config.toml
model = "audio embedding model"
dataset = "short read English sentences (LibriTTS-R)"
train_examples = 26041
noise_aug = 0.01
time_shift_ms = 100
n_mels = 40
hop_length = 160
input = "log_mel"
spec_augment = false
win_length = 512
targets = ["voice"]
num_classes = 2
embedding_dim = 64
arch = "conformer"
norm = "layernorm"
activation = "gelu"
mlp_ratio = 4
head_dim = 48
fused_qkv = false
qk_norm = false
inner_norm = false
subsampling = 4
layers = 6
width = 256
positions = "learned"
kernel_size = 15
am_softmax_margin = 0.2
am_softmax_scale = 30
init = "kaiming_normal"
residual_init = "scaled_by_depth"
optimizer = "muon"
muon_scale = "match_rms_adamw"
lr = 0.0031
momentum = 0.95
nesterov = true
orthogonalizer = "newton_schulz_5"
adamw_lr_other_params = 0.00073
magnitude_pruning = 0.7
steps = 10100
batch_size = 384
epochs = 148.9
lr_schedule = "linear"
final_lr_fraction = 0.05
warmup_steps = 2020
weight_decay = 0.2
adamw_weight_decay_other_params = 0
Rows from block 3, named by matrix and row number. Rows with one number belong to one attention dimension. Each number is 50 + 15 x the weight over the matrix's rms, rounded and kept within 0 to 99. All counts start at 0.
# v: attention value (model.blocks.3.attn.v.weight, 240x256), inputs 172-255
# proj: attention output (model.blocks.3.attn.proj.weight, 256x240, transposed), outputs 172-255
v.121:50 50 50 50 50 99 50 50 50 99 50 50 76 06 50 50 50 50 50 50 50 00 50 50 61 67 10 50 50 50 50 50 50 66 50 50 50 50 50 50 50 50 50 29 50 00 50 50 50 50 50 36 50 50 24 50 10 50 50 50 48 96 50 68 50 50 50 50 50 50 50 50 44 50 50 50 27 41 50 42 09 50 27 54
proj.121:39 50 50 50 79 20 50 50 48 50 50 50 50 50 50 27 50 50 50 50 50 50 50 94 28 14 50 50 99 50 70 00 50 00 50 50 50 50 85 50 50 50 96 50 25 99 85 50 50 67 72 82 50 50 50 50 50 50 50 50 50 50 49 70 50 57 40 23 91 50 50 50 50 50 50 50 99 13 50 50 50 50 50 50
v.122:50 50 50 99 50 30 50 43 50 50 61 97 72 50 52 56 50 38 99 50 36 50 50 71 50 50 50 45 06 40 50 50 50 35 50 50 04 56 50 50 50 50 20 50 50 50 50 50 57 50 50 53 50 50 50 99 50 48 60 50 54 50 99 26 50 50 75 50 50 50 50 00 50 27 50 50 31 50 50 50 50 50 50 68
proj.122:44 50 50 16 31 50 50 48 35 50 50 23 81 21 22 50 50 50 01 90 49 50 50 50 50 53 50 50 50 12 50 50 33 50 50 50 50 50 50 50 45 50 50 50 35 50 36 50 77 50 50 50 50 25 50 01 50 22 50 50 50 50 50 50 50 50 50 50 82 50 29 83 50 59 50 31 73 50 50 50 50 50 50 50
v.123:50 57 38 50 08 26 50 50 50 50 67 50 50 66 50 23 50 50 50 50 50 50 50 50 50 68 50 50 50 50 50 50 50 50 50 50 61 52 50 65 50 11 44 05 00 50 50 50 50 50 50 50 86 50 50 45 50 50 50 50 50 50 50 42 50 50 50 50 50 50 69 50 50 50 50 50 50 50 21 59 50 50 62 07
proj.123:50 27 50 50 50 50 33 50 50 50 50 50 50 53 50 50 16 50 50 50 50 57 50 50 50 17 45 50 50 50 50 50 29 50 50 50 50 50 50 50 50 77 18 86 96 50 50 50 50 50 50 50 50 50 46 50 50 50 42 50 15 63 65 50 50 50 50 50 50 54 50 50 43 52 70 37 50 50 70 50 50 50 50 96
v.124:50 50 50 50 50 50 61 50 23 50 50 50 50 33 50 64 50 50 90 50 50 50 50 50 50 87 50 25 50 50 50 75 50 50 47 50 50 42 50 48 50 25 50 50 50 50 19 50 50 36 91 50 00 50 50 50 50 50 90 43 50 74 50 50 50 50 50 50 50 22 50 50 27 89 50 50 87 50 50 60 50 50 00 47
proj.124:50 50 17 50 50 50 50 57 99 50 50 50 50 55 50 50 59 50 50 50 50 50 50 05 50 50 34 50 50 50 50 50 50 55 50 50 50 55 37 12 50 83 50 50 50 50 50 50 50 50 50 50 50 50 50 50 50 50 50 50 50 50 50 50 50 50 50 50 50 50 50 50 50 50 50 50 50 50 50 50 50 50 50 50
v.125:60 24 50 50 57 50 50 50 50 43 16 55 68 50 50 50 50 50 00 50 50 50 50 50 26 50 50 50 50 50 50 99 50 50 60 50 60 50 40 50 90 89 50 50 50 50 50 50 50 44 50 50 30 82 50 63 50 61 50 36 48 50 46 50 50 50 50 63 50 50 50 50 54 50 80 22 50 50 50 50 50 50 50 66
proj.125:50 50 50 50 50 50 50 46 50 50 66 48 50 50 50 50 50 50 93 40 50 41 50 39 50 50 50 50 50 48 50 02 50 50 50 50 37 50 50 50 26 50 50 50 50 50 50 50 50 50 50 50 50 50 60 50 50 75 50 50 50 50 50 50 50 60 36 50 50 50 27 42 50 50 50 44 50 50 50 95 50 50 50 50
v.126:50 50 50 53 50 50 50 50 50 50 87 50 50 50 50 36 50 50 40 50 50 33 50 43 50 50 50 50 50 55 71 16 50 50 50 54 50 21 50 50 51 35 22 50 91 50 50 17 50 50 55 50 36 50 50 50 50 50 58 50 50 53 50 50 50 50 71 50 41 50 50 50 50 50 50 75 96 50 50 23 50 50 50 50
proj.126:50 50 50 50 77 50 50 37 50 50 50 50 50 50 50 50 20 50 50 61 50 50 50 50 50 50 65 72 73 55 50 87 48 00 50 58 50 50 50 50 38 75 50 50 32 50 50 50 50 41 50 50 50 50 34 50 50 50 50 50 49 71 50 64 50 50 50 50 50 05 90 50 50 50 50 50 50 49 50 72 47 50 50 50
v.127:50 50 82 50 99 50 50 50 50 50 50 50 41 50 50 50 50 50 50 46 80 50 83 50 50 74 50 83 01 50 00 00 00 50 50 79 50 50 50 63 50 33 12 50 50 50 50 50 50 18 50 50 90 50 50 50 50 67 50 50 50 50 23 50 50 50 50 50 50 50 50 50 50 50 50 50 50 26 50 50 83 50 50 50
proj.127:57 40 50 50 09 50 50 63 50 84 50 78 50 50 50 35 99 50 50 39 50 50 24 50 50 50 50 50 79 45 93 50 50 50 50 50 50 21 50 50 50 50 50 50 45 50 50 50 50 50 50 38 50 00 50 50 50 50 50 45 94 50 81 95 64 50 50 50 55 50 54 87 50 50 50 50 31 50 50 50 53 50 50 50
v.128:47 52 50 50 50 50 55 50 50 57 58 50 70 50 50 50 50 50 38 50 50 50 50 50 50 50 50 50 52 50 50 50 50 50 50 50 50 50 13 50 35 50 50 50 50 50 50 50 50 50 76 50 35 50 50 50 50 40 29 50 64 50 50 50 56 56 50 50 50 50 03 23 50 50 71 50 50 50 50 50 36 43 50 50
proj.128:50 50 50 50 50 50 50 50 50 50 39 50 50 50 50 50 50 50 50 50 50 66 50 50 50 43 50 50 53 70 50 50 45 50 50 50 42 35 95 50 50 50 50 50 50 50 50 76 50 50 50 50 36 50 50 50 50 50 50 50 50 57 50 50 50 50 49 63 62 50 77 50 50 50 50 50 50 50 50 50 50 50 41 50
v.129:27 50 50 35 26 50 50 50 50 50 73 61 50 50 50 50 50 50 50 71 50 31 50 50 50 44 50 71 50 32 50 50 50 78 30 50 50 50 50 50 50 50 50 50 38 50 50 50 50 50 58 50 50 50 50 84 50 23 62 50 50 50 50 50 74 50 15 50 50 19 09 50 50 81 50 50 50 50 50 50 50 50 50 50
proj.129:50 36 50 50 50 50 50 50 42 50 50 50 50 50 50 50 50 50 50 50 50 50 35 50 50 50 35 50 50 50 50 50 50 13 50 50 48 66 50 50 50 50 50 50 50 50 50 63 63 50 50 50 50 37 50 13 51 71 50 43 50 80 50 50 52 50 50 50 50 68 50 50 41 50 50 46 53 82 50 50 50 50 50 50
v.130:50 50 50 50 50 50 50 50 50 50 78 50 50 99 50 50 50 50 60 50 75 69 22 50 50 35 50 50 50 39 50 50 54 50 61 50 61 50 08 50 69 50 50 51 50 50 50 50 50 50 50 14 50 63 50 50 50 32 50 50 50 50 50 50 50 50 50 50 50 65 50 50 50 50 64 92 63 50 81 50 50 50 50 50
proj.130:50 50 50 50 50 50 48 40 50 84 37 50 59 50 50 50 50 00 50 50 50 50 50 19 50 50 50 45 10 50 63 50 30 50 50 50 50 50 50 50 50 50 50 50 50 50 52 50 39 50 28 73 50 50 50 50 39 50 50 66 50 14 50 72 50 72 68 50 50 50 50 50 46 50 50 23 50 50 26 50 50 50 50 50
v.131:50 50 50 26 50 50 50 49 50 67 50 50 50 03 50 99 00 50 50 50 50 71 44 50 56 46 30 99 50 50 36 50 50 50 50 50 50 71 00 50 50 50 50 50 50 50 65 50 50 50 50 75 50 68 50 50 50 50 50 50 50 50 81 50 50 29 50 50 50 50 50 50 50 50 71 50 66 26 50 41 50 50 37 21
proj.131:50 60 50 50 70 50 88 50 50 50 44 50 50 50 50 50 99 90 59 21 50 61 72 50 50 76 50 40 09 50 50 50 50 50 50 50 50 01 99 50 50 50 50 50 50 50 07 50 53 50 50 50 50 50 50 50 50 40 53 50 50 76 50 80 51 50 50 50 63 48 50 78 50 50 50 33 25 50 50 50 50 50 50 52
v.132:50 50 48 50 51 56 67 92 65 50 50 50 50 39 60 50 50 34 50 91 50 45 57 50 60 50 50 50 50 47 50 74 50 50 60 21 50 50 50 50 99 50 50 50 61 60 50 69 25 50 50 45 50 50 50 50 50 19 71 50 50 37 50 12 59 59 50 41 50 50 50 40 50 50 50 50 50 50 50 50 37 50 50 50
proj.132:24 39 50 50 50 78 30 04 50 50 75 50 55 50 50 50 50 50 50 00 50 50 74 50 50 50 50 99 50 50 50 50 50 50 50 50 50 50 50 50 50 50 37 63 50 64 50 50 50 50 58 48 50 54 50 35 50 75 50 50 50 50 50 50 21 47 41 50 50 50 50 50 37 50 99 21 50 56 41 50 56 54 50 50
v.133:50 50 80 50 50 50 50 42 50 45 50 66 30 50 50 50 50 32 50 50 50 50 39 50 50 50 50 66 33 50 50 64 50 75 36 75 45 50 31 50 50 67 50 50 50 89 50 50 50 50 50 50 50 37 50 50 50 50 50 59 30 50 75 50 41 50 62 69 50 47 50 10 50 50 50 19 50 50 50 50 50 50 52 50
proj.133:19 50 50 50 50 50 77 69 49 50 50 50 50 50 50 50 56 54 50 45 50 50 50 50 50 50 50 50 57 42 56 50 50 61 50 50 50 69 50 59 50 50 64 50 40 30 50 50 60 50 50 50 50 50 50 35 50 50 50 28 50 30 50 50 50 50 50 50 50 50 50 99 50 36 50 63 50 81 50 48 50 50 52 40
v.134:50 21 50 50 50 50 50 50 50 50 72 50 50 50 88 50 50 50 50 75 50 50 50 00 91 50 50 50 50 50 50 50 66 33 61 41 50 59 39 92 50 50 50 50 10 50 50 52 50 50 50 43 77 50 44 50 50 80 50 99 50 50 75 72 50 19 65 50 50 50 50 50 50 50 03 50 50 50 50 50 50 50 82 44
proj.134:32 42 50 50 50 50 50 50 40 50 50 50 50 50 50 50 50 50 69 50 30 50 50 50 50 50 50 68 56 50 50 57 50 50 81 50 50 97 50 50 50 59 50 50 90 50 50 50 86 50 60 50 50 50 50 50 72 50 50 50 50 50 50 35 50 50 50 50 50 66 35 50 50 50 96 50 69 50 50 84 50 50 50 50
v.135:50 50 19 27 50 33 59 50 50 88 50 50 08 50 33 06 50 50 24 50 53 29 50 50 50 45 46 50 76 50 50 50 35 50 50 16 34 50 50 50 50 99 50 50 40 50 50 79 50 50 50 13 50 50 50 33 38 50 13 50 50 65 50 50 50 50 50 50 58 50 50 85 50 50 50 64 50 50 69 50 50 57 50 50
proj.135:50 50 77 50 51 50 50 49 50 44 64 43 50 77 50 50 29 50 50 50 50 74 19 65 50 50 34 50 50 50 50 50 50 50 50 50 50 50 50 50 44 06 50 50 85 50 29 50 50 50 47 75 50 50 62 50 50 36 50 50 67 50 41 56 50 50 50 27 52 50 39 50 61 50 50 50 66 50 50 50 50 45 50 50
v.136:50 88 00 50 50 50 28 54 50 79 50 47 50 50 42 40 50 50 50 50 57 50 50 50 50 51 50 50 50 48 00 50 50 50 50 33 50 37 35 50 50 50 81 50 50 50 14 50 50 50 91 17 59 50 50 00 50 35 50 50 22 13 50 50 50 50 50 50 50 50 95 50 50 08 31 50 88 59 61 45 64 50 50 50
proj.136:50 50 50 50 50 57 50 50 55 46 50 50 50 86 50 70 64 50 50 50 57 50 81 08 50 50 50 50 50 50 99 50 50 50 50 50 50 62 50 50 50 50 48 50 50 50 50 50 50 50 50 50 50 46 50 85 50 21 65 50 20 69 50 50 67 35 50 50 50 50 00 50 50 55 84 50 50 24 50 50 51 30 50 50
v.137:50 50 92 50 50 50 37 50 50 50 50 50 67 23 50 57 50 50 62 50 50 50 50 51 50 93 50 50 66 50 50 50 50 50 75 12 50 50 50 50 50 50 50 50 50 31 50 98 50 14 50 50 50 50 38 50 50 50 50 50 50 50 50 54 50 18 50 50 50 50 50 54 60 50 50 50 50 50 50 49 50 50 50 50
proj.137:50 50 32 50 50 50 84 64 58 11 50 50 58 50 50 09 50 36 14 50 50 48 50 50 50 01 92 50 50 50 55 50 50 50 50 37 50 50 50 23 50 50 50 54 50 50 50 50 50 50 50 50 50 50 72 50 73 30 50 06 50 50 56 50 50 89 37 50 50 50 50 16 57 50 50 50 50 50 50 50 50 00 50 50
v.138:50 50 50 50 50 76 50 50 50 84 50 40 50 65 49 50 50 50 50 50 50 88 50 91 43 50 50 50 50 43 50 50 50 50 50 48 50 50 50 72 50 47 50 52 30 50 50 36 50 50 50 50 76 50 50 50 68 72 76 50 50 50 50 50 71 50 50 50 50 50 50 50 50 50 50 50 50 35 50 50 50 72 50 50
proj.138:70 67 50 50 67 50 50 50 50 68 50 45 50 50 50 40 50 50 50 50 50 06 63 50 44 50 50 50 50 65 50 50 50 50 49 50 75 50 50 50 52 50 50 49 50 50 50 50 50 52 50 50 50 50 50 50 50 50 21 50 50 46 50 50 81 50 50 50 62 50 50 65 50 50 57 32 50 50 50 42 57 50 50 59
v.139:50 50 50 50 50 50 50 50 29 50 50 50 50 50 54 50 19 62 45 50 51 34 50 50 73 50 50 50 69 71 50 50 50 50 50 28 50 50 00 50 50 50 50 35 50 50 50 62 50 78 68 50 00 50 50 50 50 50 50 50 50 53 50 50 50 50 50 39 76 29 50 25 50 50 50 50 50 50 50 55 21 50 50 87
proj.139:50 50 36 50 50 50 50 50 65 50 50 50 50 19 50 50 50 50 50 20 50 50 50 44 50 17 36 81 50 50 50 50 50 53 50 50 50 31 88 50 50 50 22 50 50 50 50 50 20 50 19 54 91 50 50 57 50 50 50 55 65 50 50 50 59 50 50 50 50 67 50 50 18 50 50 50 50 74 50 50 50 50 54 00
v.140:50 50 50 50 50 50 50 46 50 30 50 50 50 50 50 77 50 60 63 50 57 50 55 50 24 94 48 50 50 50 50 76 30 50 86 18 50 50 15 11 50 50 50 34 50 50 18 50 67 50 50 50 50 83 50 79 59 50 50 50 50 15 54 50 50 59 50 50 50 29 50 50 81 50 50 17 50 30 50 15 31 50 69 50
proj.140:50 50 50 50 19 50 50 50 50 50 54 50 50 31 50 58 50 50 50 50 42 50 50 50 62 16 50 50 47 50 50 26 50 50 29 50 50 51 50 50 52 50 38 36 50 50 50 97 50 50 50 50 50 50 50 15 50 50 50 50 31 50 50 50 50 50 50 50 50 50 50 50 39 50 50 50 58 50 50 53 50 50 50 50
v.141:50 78 50 50 40 50 50 50 50 50 82 50 50 50 50 50 85 50 50 50 50 50 50 50 50 50 35 53 50 50 50 50 50 50 50 50 50 50 50 99 50 50 50 50 50 50 50 50 50 50 50 50 50 50 50 50 50 57 50 31 50 50 50 50 50 50 50 50 50 50 50 50 39 58 49 12 50 50 50 50 55 68 50 41
proj.141:50 50 50 36 50 97 50 64 65 50 51 50 26 50 56 50 50 53 42 50 50 39 50 50 35 50 50 50 50 50 50 89 50 50 50 67 50 50 50 15 50 50 84 50 50 50 50 50 37 75 50 50 50 50 69 50 50 26 50 50 67 50 42 50 50 50 50 50 50 50 50 62 50 50 71 50 50 45 50 25 50 50 50 50
v.142:50 49 50 50 50 50 80 57 50 32 50 50 50 50 50 50 50 37 58 50 50 50 36 50 50 38 50 55 73 50 50 50 50 41 50 00 50 50 50 50 50 50 50 50 50 40 50 50 50 50 50 83 50 57 50 50 50 50 50 50 50 50 46 50 50 53 50 50 50 50 50 36 50 50 50 50 50 50 50 50 50 45 50 50
proj.142:47 50 50 50 50 50 50 50 32 50 46 50 50 50 50 50 50 77 50 50 38 50 51 50 50 54 50 50 50 34 50 50 30 57 50 98 50 50 50 47 50 50 50 50 50 50 50 62 50 50 50 22 50 50 50 50 50 50 50 50 61 50 50 50 50 50 39 50 50 50 50 50 46 50 29 36 50 50 50 50 50 50 50 50
v.143:50 50 76 50 50 50 50 47 50 50 38 50 50 50 50 50 50 50 50 50 50 55 68 50 48 20 50 65 42 50 48 50 64 50 41 50 56 50 50 50 50 50 50 12 50 60 50 50 50 50 32 84 50 30 44 50 50 50 50 50 50 50 50 50 50 50 50 50 50 81 34 50 50 50 50 50 50 50 50 50 50 48 54 50
proj.143:50 40 50 56 39 50 50 50 50 50 50 50 50 58 50 50 50 70 50 50 50 31 50 87 50 50 50 30 50 50 74 50 50 50 50 50 50 50 50 50 50 50 50 50 50 50 50 69 33 50 50 18 50 50 50 50 50 50 50 50 50 50 50 50 50 50 50 50 50 05 50 50 50 50 32 69 45 50 50 50 50 50 50 50
v.144:50 50 50 50 50 50 22 50 50 50 35 50 50 50 50 50 50 50 50 50 47 50 61 50 70 50 50 29 82 50 60 50 50 58 50 50 49 50 50 50 50 50 50 68 50 74 50 50 50 27 38 58 50 50 50 56 42 33 50 50 50 50 50 50 52 50 50 50 50 50 50 50 66 50 63 50 36 31 50 50 50 50 45 50
proj.144:50 50 50 50 50 43 61 50 50 50 50 63 50 54 50 50 27 50 50 50 58 25 41 50 50 50 50 50 50 36 56 50 50 50 50 35 50 50 50 50 50 50 50 50 50 24 50 56 50 50 50 50 50 50 50 50 50 50 50 48 50 50 54 50 38 50 20 50 50 68 47 50 24 50 50 50 50 50 50 42 50 50 50 50
v.145:74 50 50 25 47 50 50 50 78 50 50 50 50 50 50 50 50 50 50 50 30 82 26 50 50 50 59 50 29 50 50 50 50 58 50 50 50 43 50 50 50 50 50 50 50 21 50 50 32 50 50 50 50 50 50 50 21 45 50 50 48 50 50 77 50 31 50 50 44 50 33 50 50 50 17 50 50 47 08 34 86 50 46 49
proj.145:51 50 50 54 50 50 50 50 06 50 50 50 50 76 46 00 50 54 50 52 42 50 50 48 50 65 50 50 50 50 57 50 50 50 50 50 50 50 63 50 50 50 50 50 50 50 50 17 50 50 50 50 50 50 50 50 50 50 50 50 50 50 50 29 50 50 50 50 50 96 50 50 50 50 50 50 50 50 83 50 50 50 50 50
v.146:50 50 14 50 23 28 50 50 37 50 22 50 50 50 50 50 50 50 56 73 50 50 79 50 71 50 72 34 50 50 45 50 50 50 50 42 41 50 50 50 50 50 50 50 50 50 50 61 50 50 50 50 50 50 50 50 50 50 50 50 50 50 50 50 11 33 99 50 50 02 57 50 50 72 50 03 50 50 50 66 50 50 50 50
proj.146:50 27 50 50 77 69 50 39 50 50 50 32 50 50 50 50 50 50 50 50 65 66 50 50 50 42 50 63 64 50 50 50 50 54 68 50 50 50 43 50 41 50 50 43 50 58 50 50 50 50 50 81 50 50 50 50 44 50 50 50 21 40 50 50 86 70 09 50 50 50 28 50 51 50 50 50 50 50 50 52 50 50 50 45
v.147:41 50 50 29 50 50 50 50 50 50 50 62 50 31 50 50 66 50 48 50 50 50 50 50 50 50 50 50 50 50 47 50 50 50 50 50 50 50 50 50 50 44 74 50 50 50 50 50 50 41 50 80 50 50 40 50 35 50 50 50 50 50 50 50 50 50 50 50 47 50 41 50 50 50 50 50 53 55 50 50 59 50 50 50
proj.147:50 73 64 50 39 50 53 50 50 50 50 50 50 50 50 50 50 50 50 50 50 50 71 50 50 50 50 50 50 43 77 50 50 50 34 50 50 50 46 50 30 50 47 50 50 50 50 50 50 50 50 50 50 50 50 50 50 50 50 50 50 50 50 50 50 50 50 50 50 50 50 50 50 46 50 50 50 35 63 41 50 30 38 50
v.148:99 50 24 50 50 57 50 50 50 50 50 96 50 50 50 50 50 50 50 28 50 27 50 50 50 50 50 50 50 50 52 50 71 48 50 39 51 50 50 50 50 50 16 29 58 50 50 50 50 50 50 81 50 50 50 33 46 50 50 50 50 50 50 50 50 50 48 50 50 50 50 50 50 50 50 50 50 50 33 50 50 50 50 50
proj.148:30 50 50 50 58 50 97 05 50 50 50 00 50 50 50 50 34 50 50 50 62 50 50 54 46 63 26 50 50 50 66 50 50 22 33 50 07 50 50 94 50 50 50 50 50 50 76 50 41 50 50 50 50 53 50 50 50 50 48 50 82 50 50 50 50 50 50 50 96 50 50 51 22 50 50 50 90 50 50 50 50 57 67 50
v.149:50 50 50 30 29 50 50 50 63 50 50 50 50 50 50 27 57 50 50 50 50 71 50 50 50 50 93 50 79 21 50 56 61 50 15 50 50 50 38 50 50 50 50 43 14 76 60 50 50 09 21 50 50 50 43 50 16 50 50 32 50 50 50 19 34 50 50 50 50 50 50 50 50 01 81 50 50 50 50 50 76 50 50 53
proj.149:50 25 50 99 20 26 50 50 22 50 50 50 50 35 50 55 50 50 50 50 00 50 50 99 50 50 23 50 50 50 50 58 50 50 50 50 50 50 65 50 50 50 69 19 82 50 50 50 50 50 88 13 63 50 50 50 60 50 39 80 50 50 39 65 50 74 50 50 50 50 50 50 54 79 50 50 50 50 50 32 50 15 50 50
v.150:50 50 50 50 50 50 50 50 50 50 50 50 33 50 79 24 50 50 50 37 50 09 50 50 50 50 46 50 38 50 50 50 73 59 50 27 50 30 00 50 50 47 50 50 50 50 50 54 50 50 50 10 47 50 50 50 50 50 50 50 33 50 50 50 50 50 50 50 50 50 50 22 49 68 60 50 50 73 50 50 76 50 50 12
proj.150:50 20 50 50 50 39 50 15 50 50 50 54 50 50 49 50 50 50 63 50 30 99 32 50 50 50 50 57 50 59 50 50 50 50 85 50 11 50 50 50 83 50 40 50 53 50 59 50 50 50 73 52 36 50 50 47 50 50 13 63 50 50 43 50 50 50 29 61 50 50 50 50 50 50 50 50 50 54 50 69 50 50 22 49
v.151:50 50 50 50 50 50 50 50 50 50 40 22 29 66 50 46 99 50 50 50 32 50 50 50 50 28 50 40 50 50 50 50 50 50 50 50 50 16 50 50 50 50 21 50 64 50 50 50 24 32 40 50 50 50 50 50 50 50 50 14 50 50 50 50 50 78 15 34 50 50 50 50 50 37 50 50 50 26 50 50 50 50 50 17
proj.151:50 50 50 50 50 59 50 50 50 50 50 67 55 50 50 50 11 50 69 50 50 50 50 67 50 50 34 50 53 84 50 50 50 50 50 50 50 53 50 50 50 50 50 50 50 50 50 50 50 50 50 50 50 50 50 50 66 50 50 50 50 50 50 50 50 25 50 50 50 21 50 50 24 72 25 50 50 50 50 50 50 45 50 64
v.152:50 50 50 50 50 50 61 50 50 50 50 50 50 50 50 56 09 06 22 99 50 50 50 50 50 83 50 50 50 50 50 28 50 52 39 50 59 50 50 50 50 34 50 50 50 50 50 50 44 36 26 50 00 50 50 50 50 50 50 50 53 50 50 50 50 64 09 50 90 11 21 69 50 10 50 50 50 50 50 50 50 50 61 50
proj.152:62 50 50 50 50 50 68 50 50 35 50 50 50 50 39 50 50 50 50 00 50 50 50 50 50 44 32 32 50 50 50 50 33 85 87 50 50 50 46 50 50 93 50 50 50 50 50 28 50 50 60 50 99 50 50 50 50 50 50 51 40 40 51 17 32 49 61 50 22 50 50 50 50 99 34 50 23 42 50 50 50 50 50 47
v.153:50 65 50 50 51 50 50 50 50 60 50 50 83 50 50 50 50 50 54 50 65 64 50 50 50 50 47 50 50 50 50 50 50 50 08 44 50 38 50 71 50 50 68 65 50 69 50 50 76 73 50 50 50 50 50 50 50 50 50 50 50 50 50 45 50 50 50 39 50 30 68 36 50 50 50 50 50 16 60 50 50 50 40 50
proj.153:50 50 08 50 50 50 50 50 51 50 61 50 50 47 50 40 50 61 50 11 30 46 50 12 38 50 50 71 50 39 59 50 50 50 50 35 50 50 75 00 50 31 50 50 50 50 55 50 59 50 50 50 50 31 50 50 47 85 50 50 60 50 50 32 50 50 50 56 50 50 50 50 34 50 50 50 50 50 50 50 50 81 50 50
v.154:50 50 67 50 50 50 50 50 49 50 50 50 35 50 50 50 50 50 50 50 50 50 71 50 46 50 50 30 50 50 50 50 50 16 96 50 55 50 42 50 36 50 41 50 50 50 50 50 47 50 50 50 35 28 50 50 34 50 56 50 50 50 85 50 17 50 50 27 50 99 00 50 50 50 50 50 50 58 50 50 50 50 50 50
proj.154:50 70 42 50 50 50 50 50 50 50 50 56 50 50 50 50 50 77 50 56 36 50 50 50 50 99 50 50 50 50 50 67 70 50 50 50 50 50 50 50 50 50 50 50 50 50 50 50 50 42 49 50 48 50 50 50 29 50 50 50 50 50 50 50 50 50 50 50 50 00 50 50 50 50 50 50 53 50 50 50 50 50 50 50
v.155:50 50 50 50 50 50 30 48 50 50 50 50 22 50 66 50 27 50 68 59 50 50 59 50 50 66 73 26 50 50 50 50 50 50 68 36 50 50 50 50 50 50 50 50 50 50 50 37 50 50 50 46 74 50 50 50 50 50 50 50 50 54 72 50 50 50 50 81 50 50 27 50 50 50 35 50 50 50 31 50 50 50 50 50
proj.155:50 59 22 11 43 50 50 50 50 50 50 63 50 50 50 50 50 50 36 50 62 50 50 50 50 50 50 79 41 73 50 62 50 50 50 50 41 50 50 50 50 50 50 50 50 12 50 60 57 57 33 70 50 41 50 50 50 81 50 50 50 37 50 50 50 50 50 50 50 40 50 50 50 50 50 50 50 50 68 50 39 50 84 50
v.156:50 50 50 50 77 50 50 50 30 50 50 50 50 50 46 50 50 51 50 50 50 42 50 50 50 50 50 50 50 50 50 84 73 50 50 50 45 50 50 50 50 50 49 50 50 50 50 50 50 50 50 50 50 44 56 52 50 50 50 50 57 40 41 50 50 50 50 50 50 50 50 33 50 66 39 50 50 50 50 50 50 50 48 51
proj.156:50 56 71 50 24 50 50 50 50 50 35 50 46 55 50 50 50 43 18 50 50 50 50 50 50 32 50 50 50 50 50 50 50 50 50 49 50 50 50 50 59 50 50 50 50 50 50 50 72 50 50 50 50 50 57 57 50 50 50 50 50 50 54 50 50 50 50 50 50 50 52 50 50 50 71 50 55 50 50 50 30 50 50 54
v.157:45 50 41 50 50 46 50 73 50 77 36 28 50 50 44 35 50 60 82 58 50 50 50 50 50 50 50 50 50 50 68 23 50 50 50 50 50 29 50 50 60 50 69 36 50 50 50 50 50 50 50 50 50 50 50 01 50 50 37 60 50 50 50 50 50 58 59 50 50 50 50 50 50 50 50 50 50 50 50 50 50 50 50 50
proj.157:50 50 50 50 49 55 50 50 50 50 83 50 50 50 50 50 50 50 50 33 50 50 32 50 32 50 50 50 50 50 58 52 50 50 50 50 50 50 50 50 50 50 50 50 50 50 54 50 50 50 50 50 50 50 50 93 50 62 50 50 50 50 50 50 50 50 50 50 62 50 50 50 50 50 50 50 50 50 29 50 50 50 50 50
v.158:50 68 79 50 50 50 00 50 50 50 50 50 50 50 50 50 32 50 50 44 70 50 53 50 34 50 50 50 50 60 50 30 50 50 68 50 50 68 50 50 50 76 50 50 50 50 50 50 50 50 50 23 50 50 50 50 50 50 71 77 50 50 50 29 50 97 50 50 50 50 50 50 50 62 50 50 28 50 50 50 61 42 50 50
proj.158:87 50 50 43 50 50 58 50 50 44 50 71 68 50 50 83 50 50 50 50 50 50 66 69 50 18 48 50 53 50 66 50 50 24 50 50 50 47 50 50 50 50 50 50 50 39 50 50 50 50 15 50 50 36 50 50 67 50 50 50 50 50 67 69 50 50 50 46 15 50 50 30 62 50 50 78 79 50 50 34 50 50 50 50
v.159:50 47 50 68 50 50 50 60 50 50 50 47 59 50 50 50 77 50 50 73 50 50 50 50 50 50 50 40 50 50 41 33 50 71 52 50 50 50 69 23 81 50 50 50 50 27 50 50 50 50 50 98 50 80 50 50 65 32 36 50 01 50 50 50 50 61 00 50 47 60 50 50 50 53 50 50 50 50 00 50 50 50 50 50
proj.159:53 50 48 50 50 50 57 50 50 50 55 50 50 44 66 50 50 50 50 50 50 50 50 36 50 50 50 50 50 50 87 50 50 50 50 50 50 70 50 50 50 50 50 50 50 50 50 50 50 50 50 19 50 50 50 50 50 50 50 50 50 50 50 50 50 50 81 50 10 50 50 50 50 50 50 66 50 50 50 54 89 33 50 39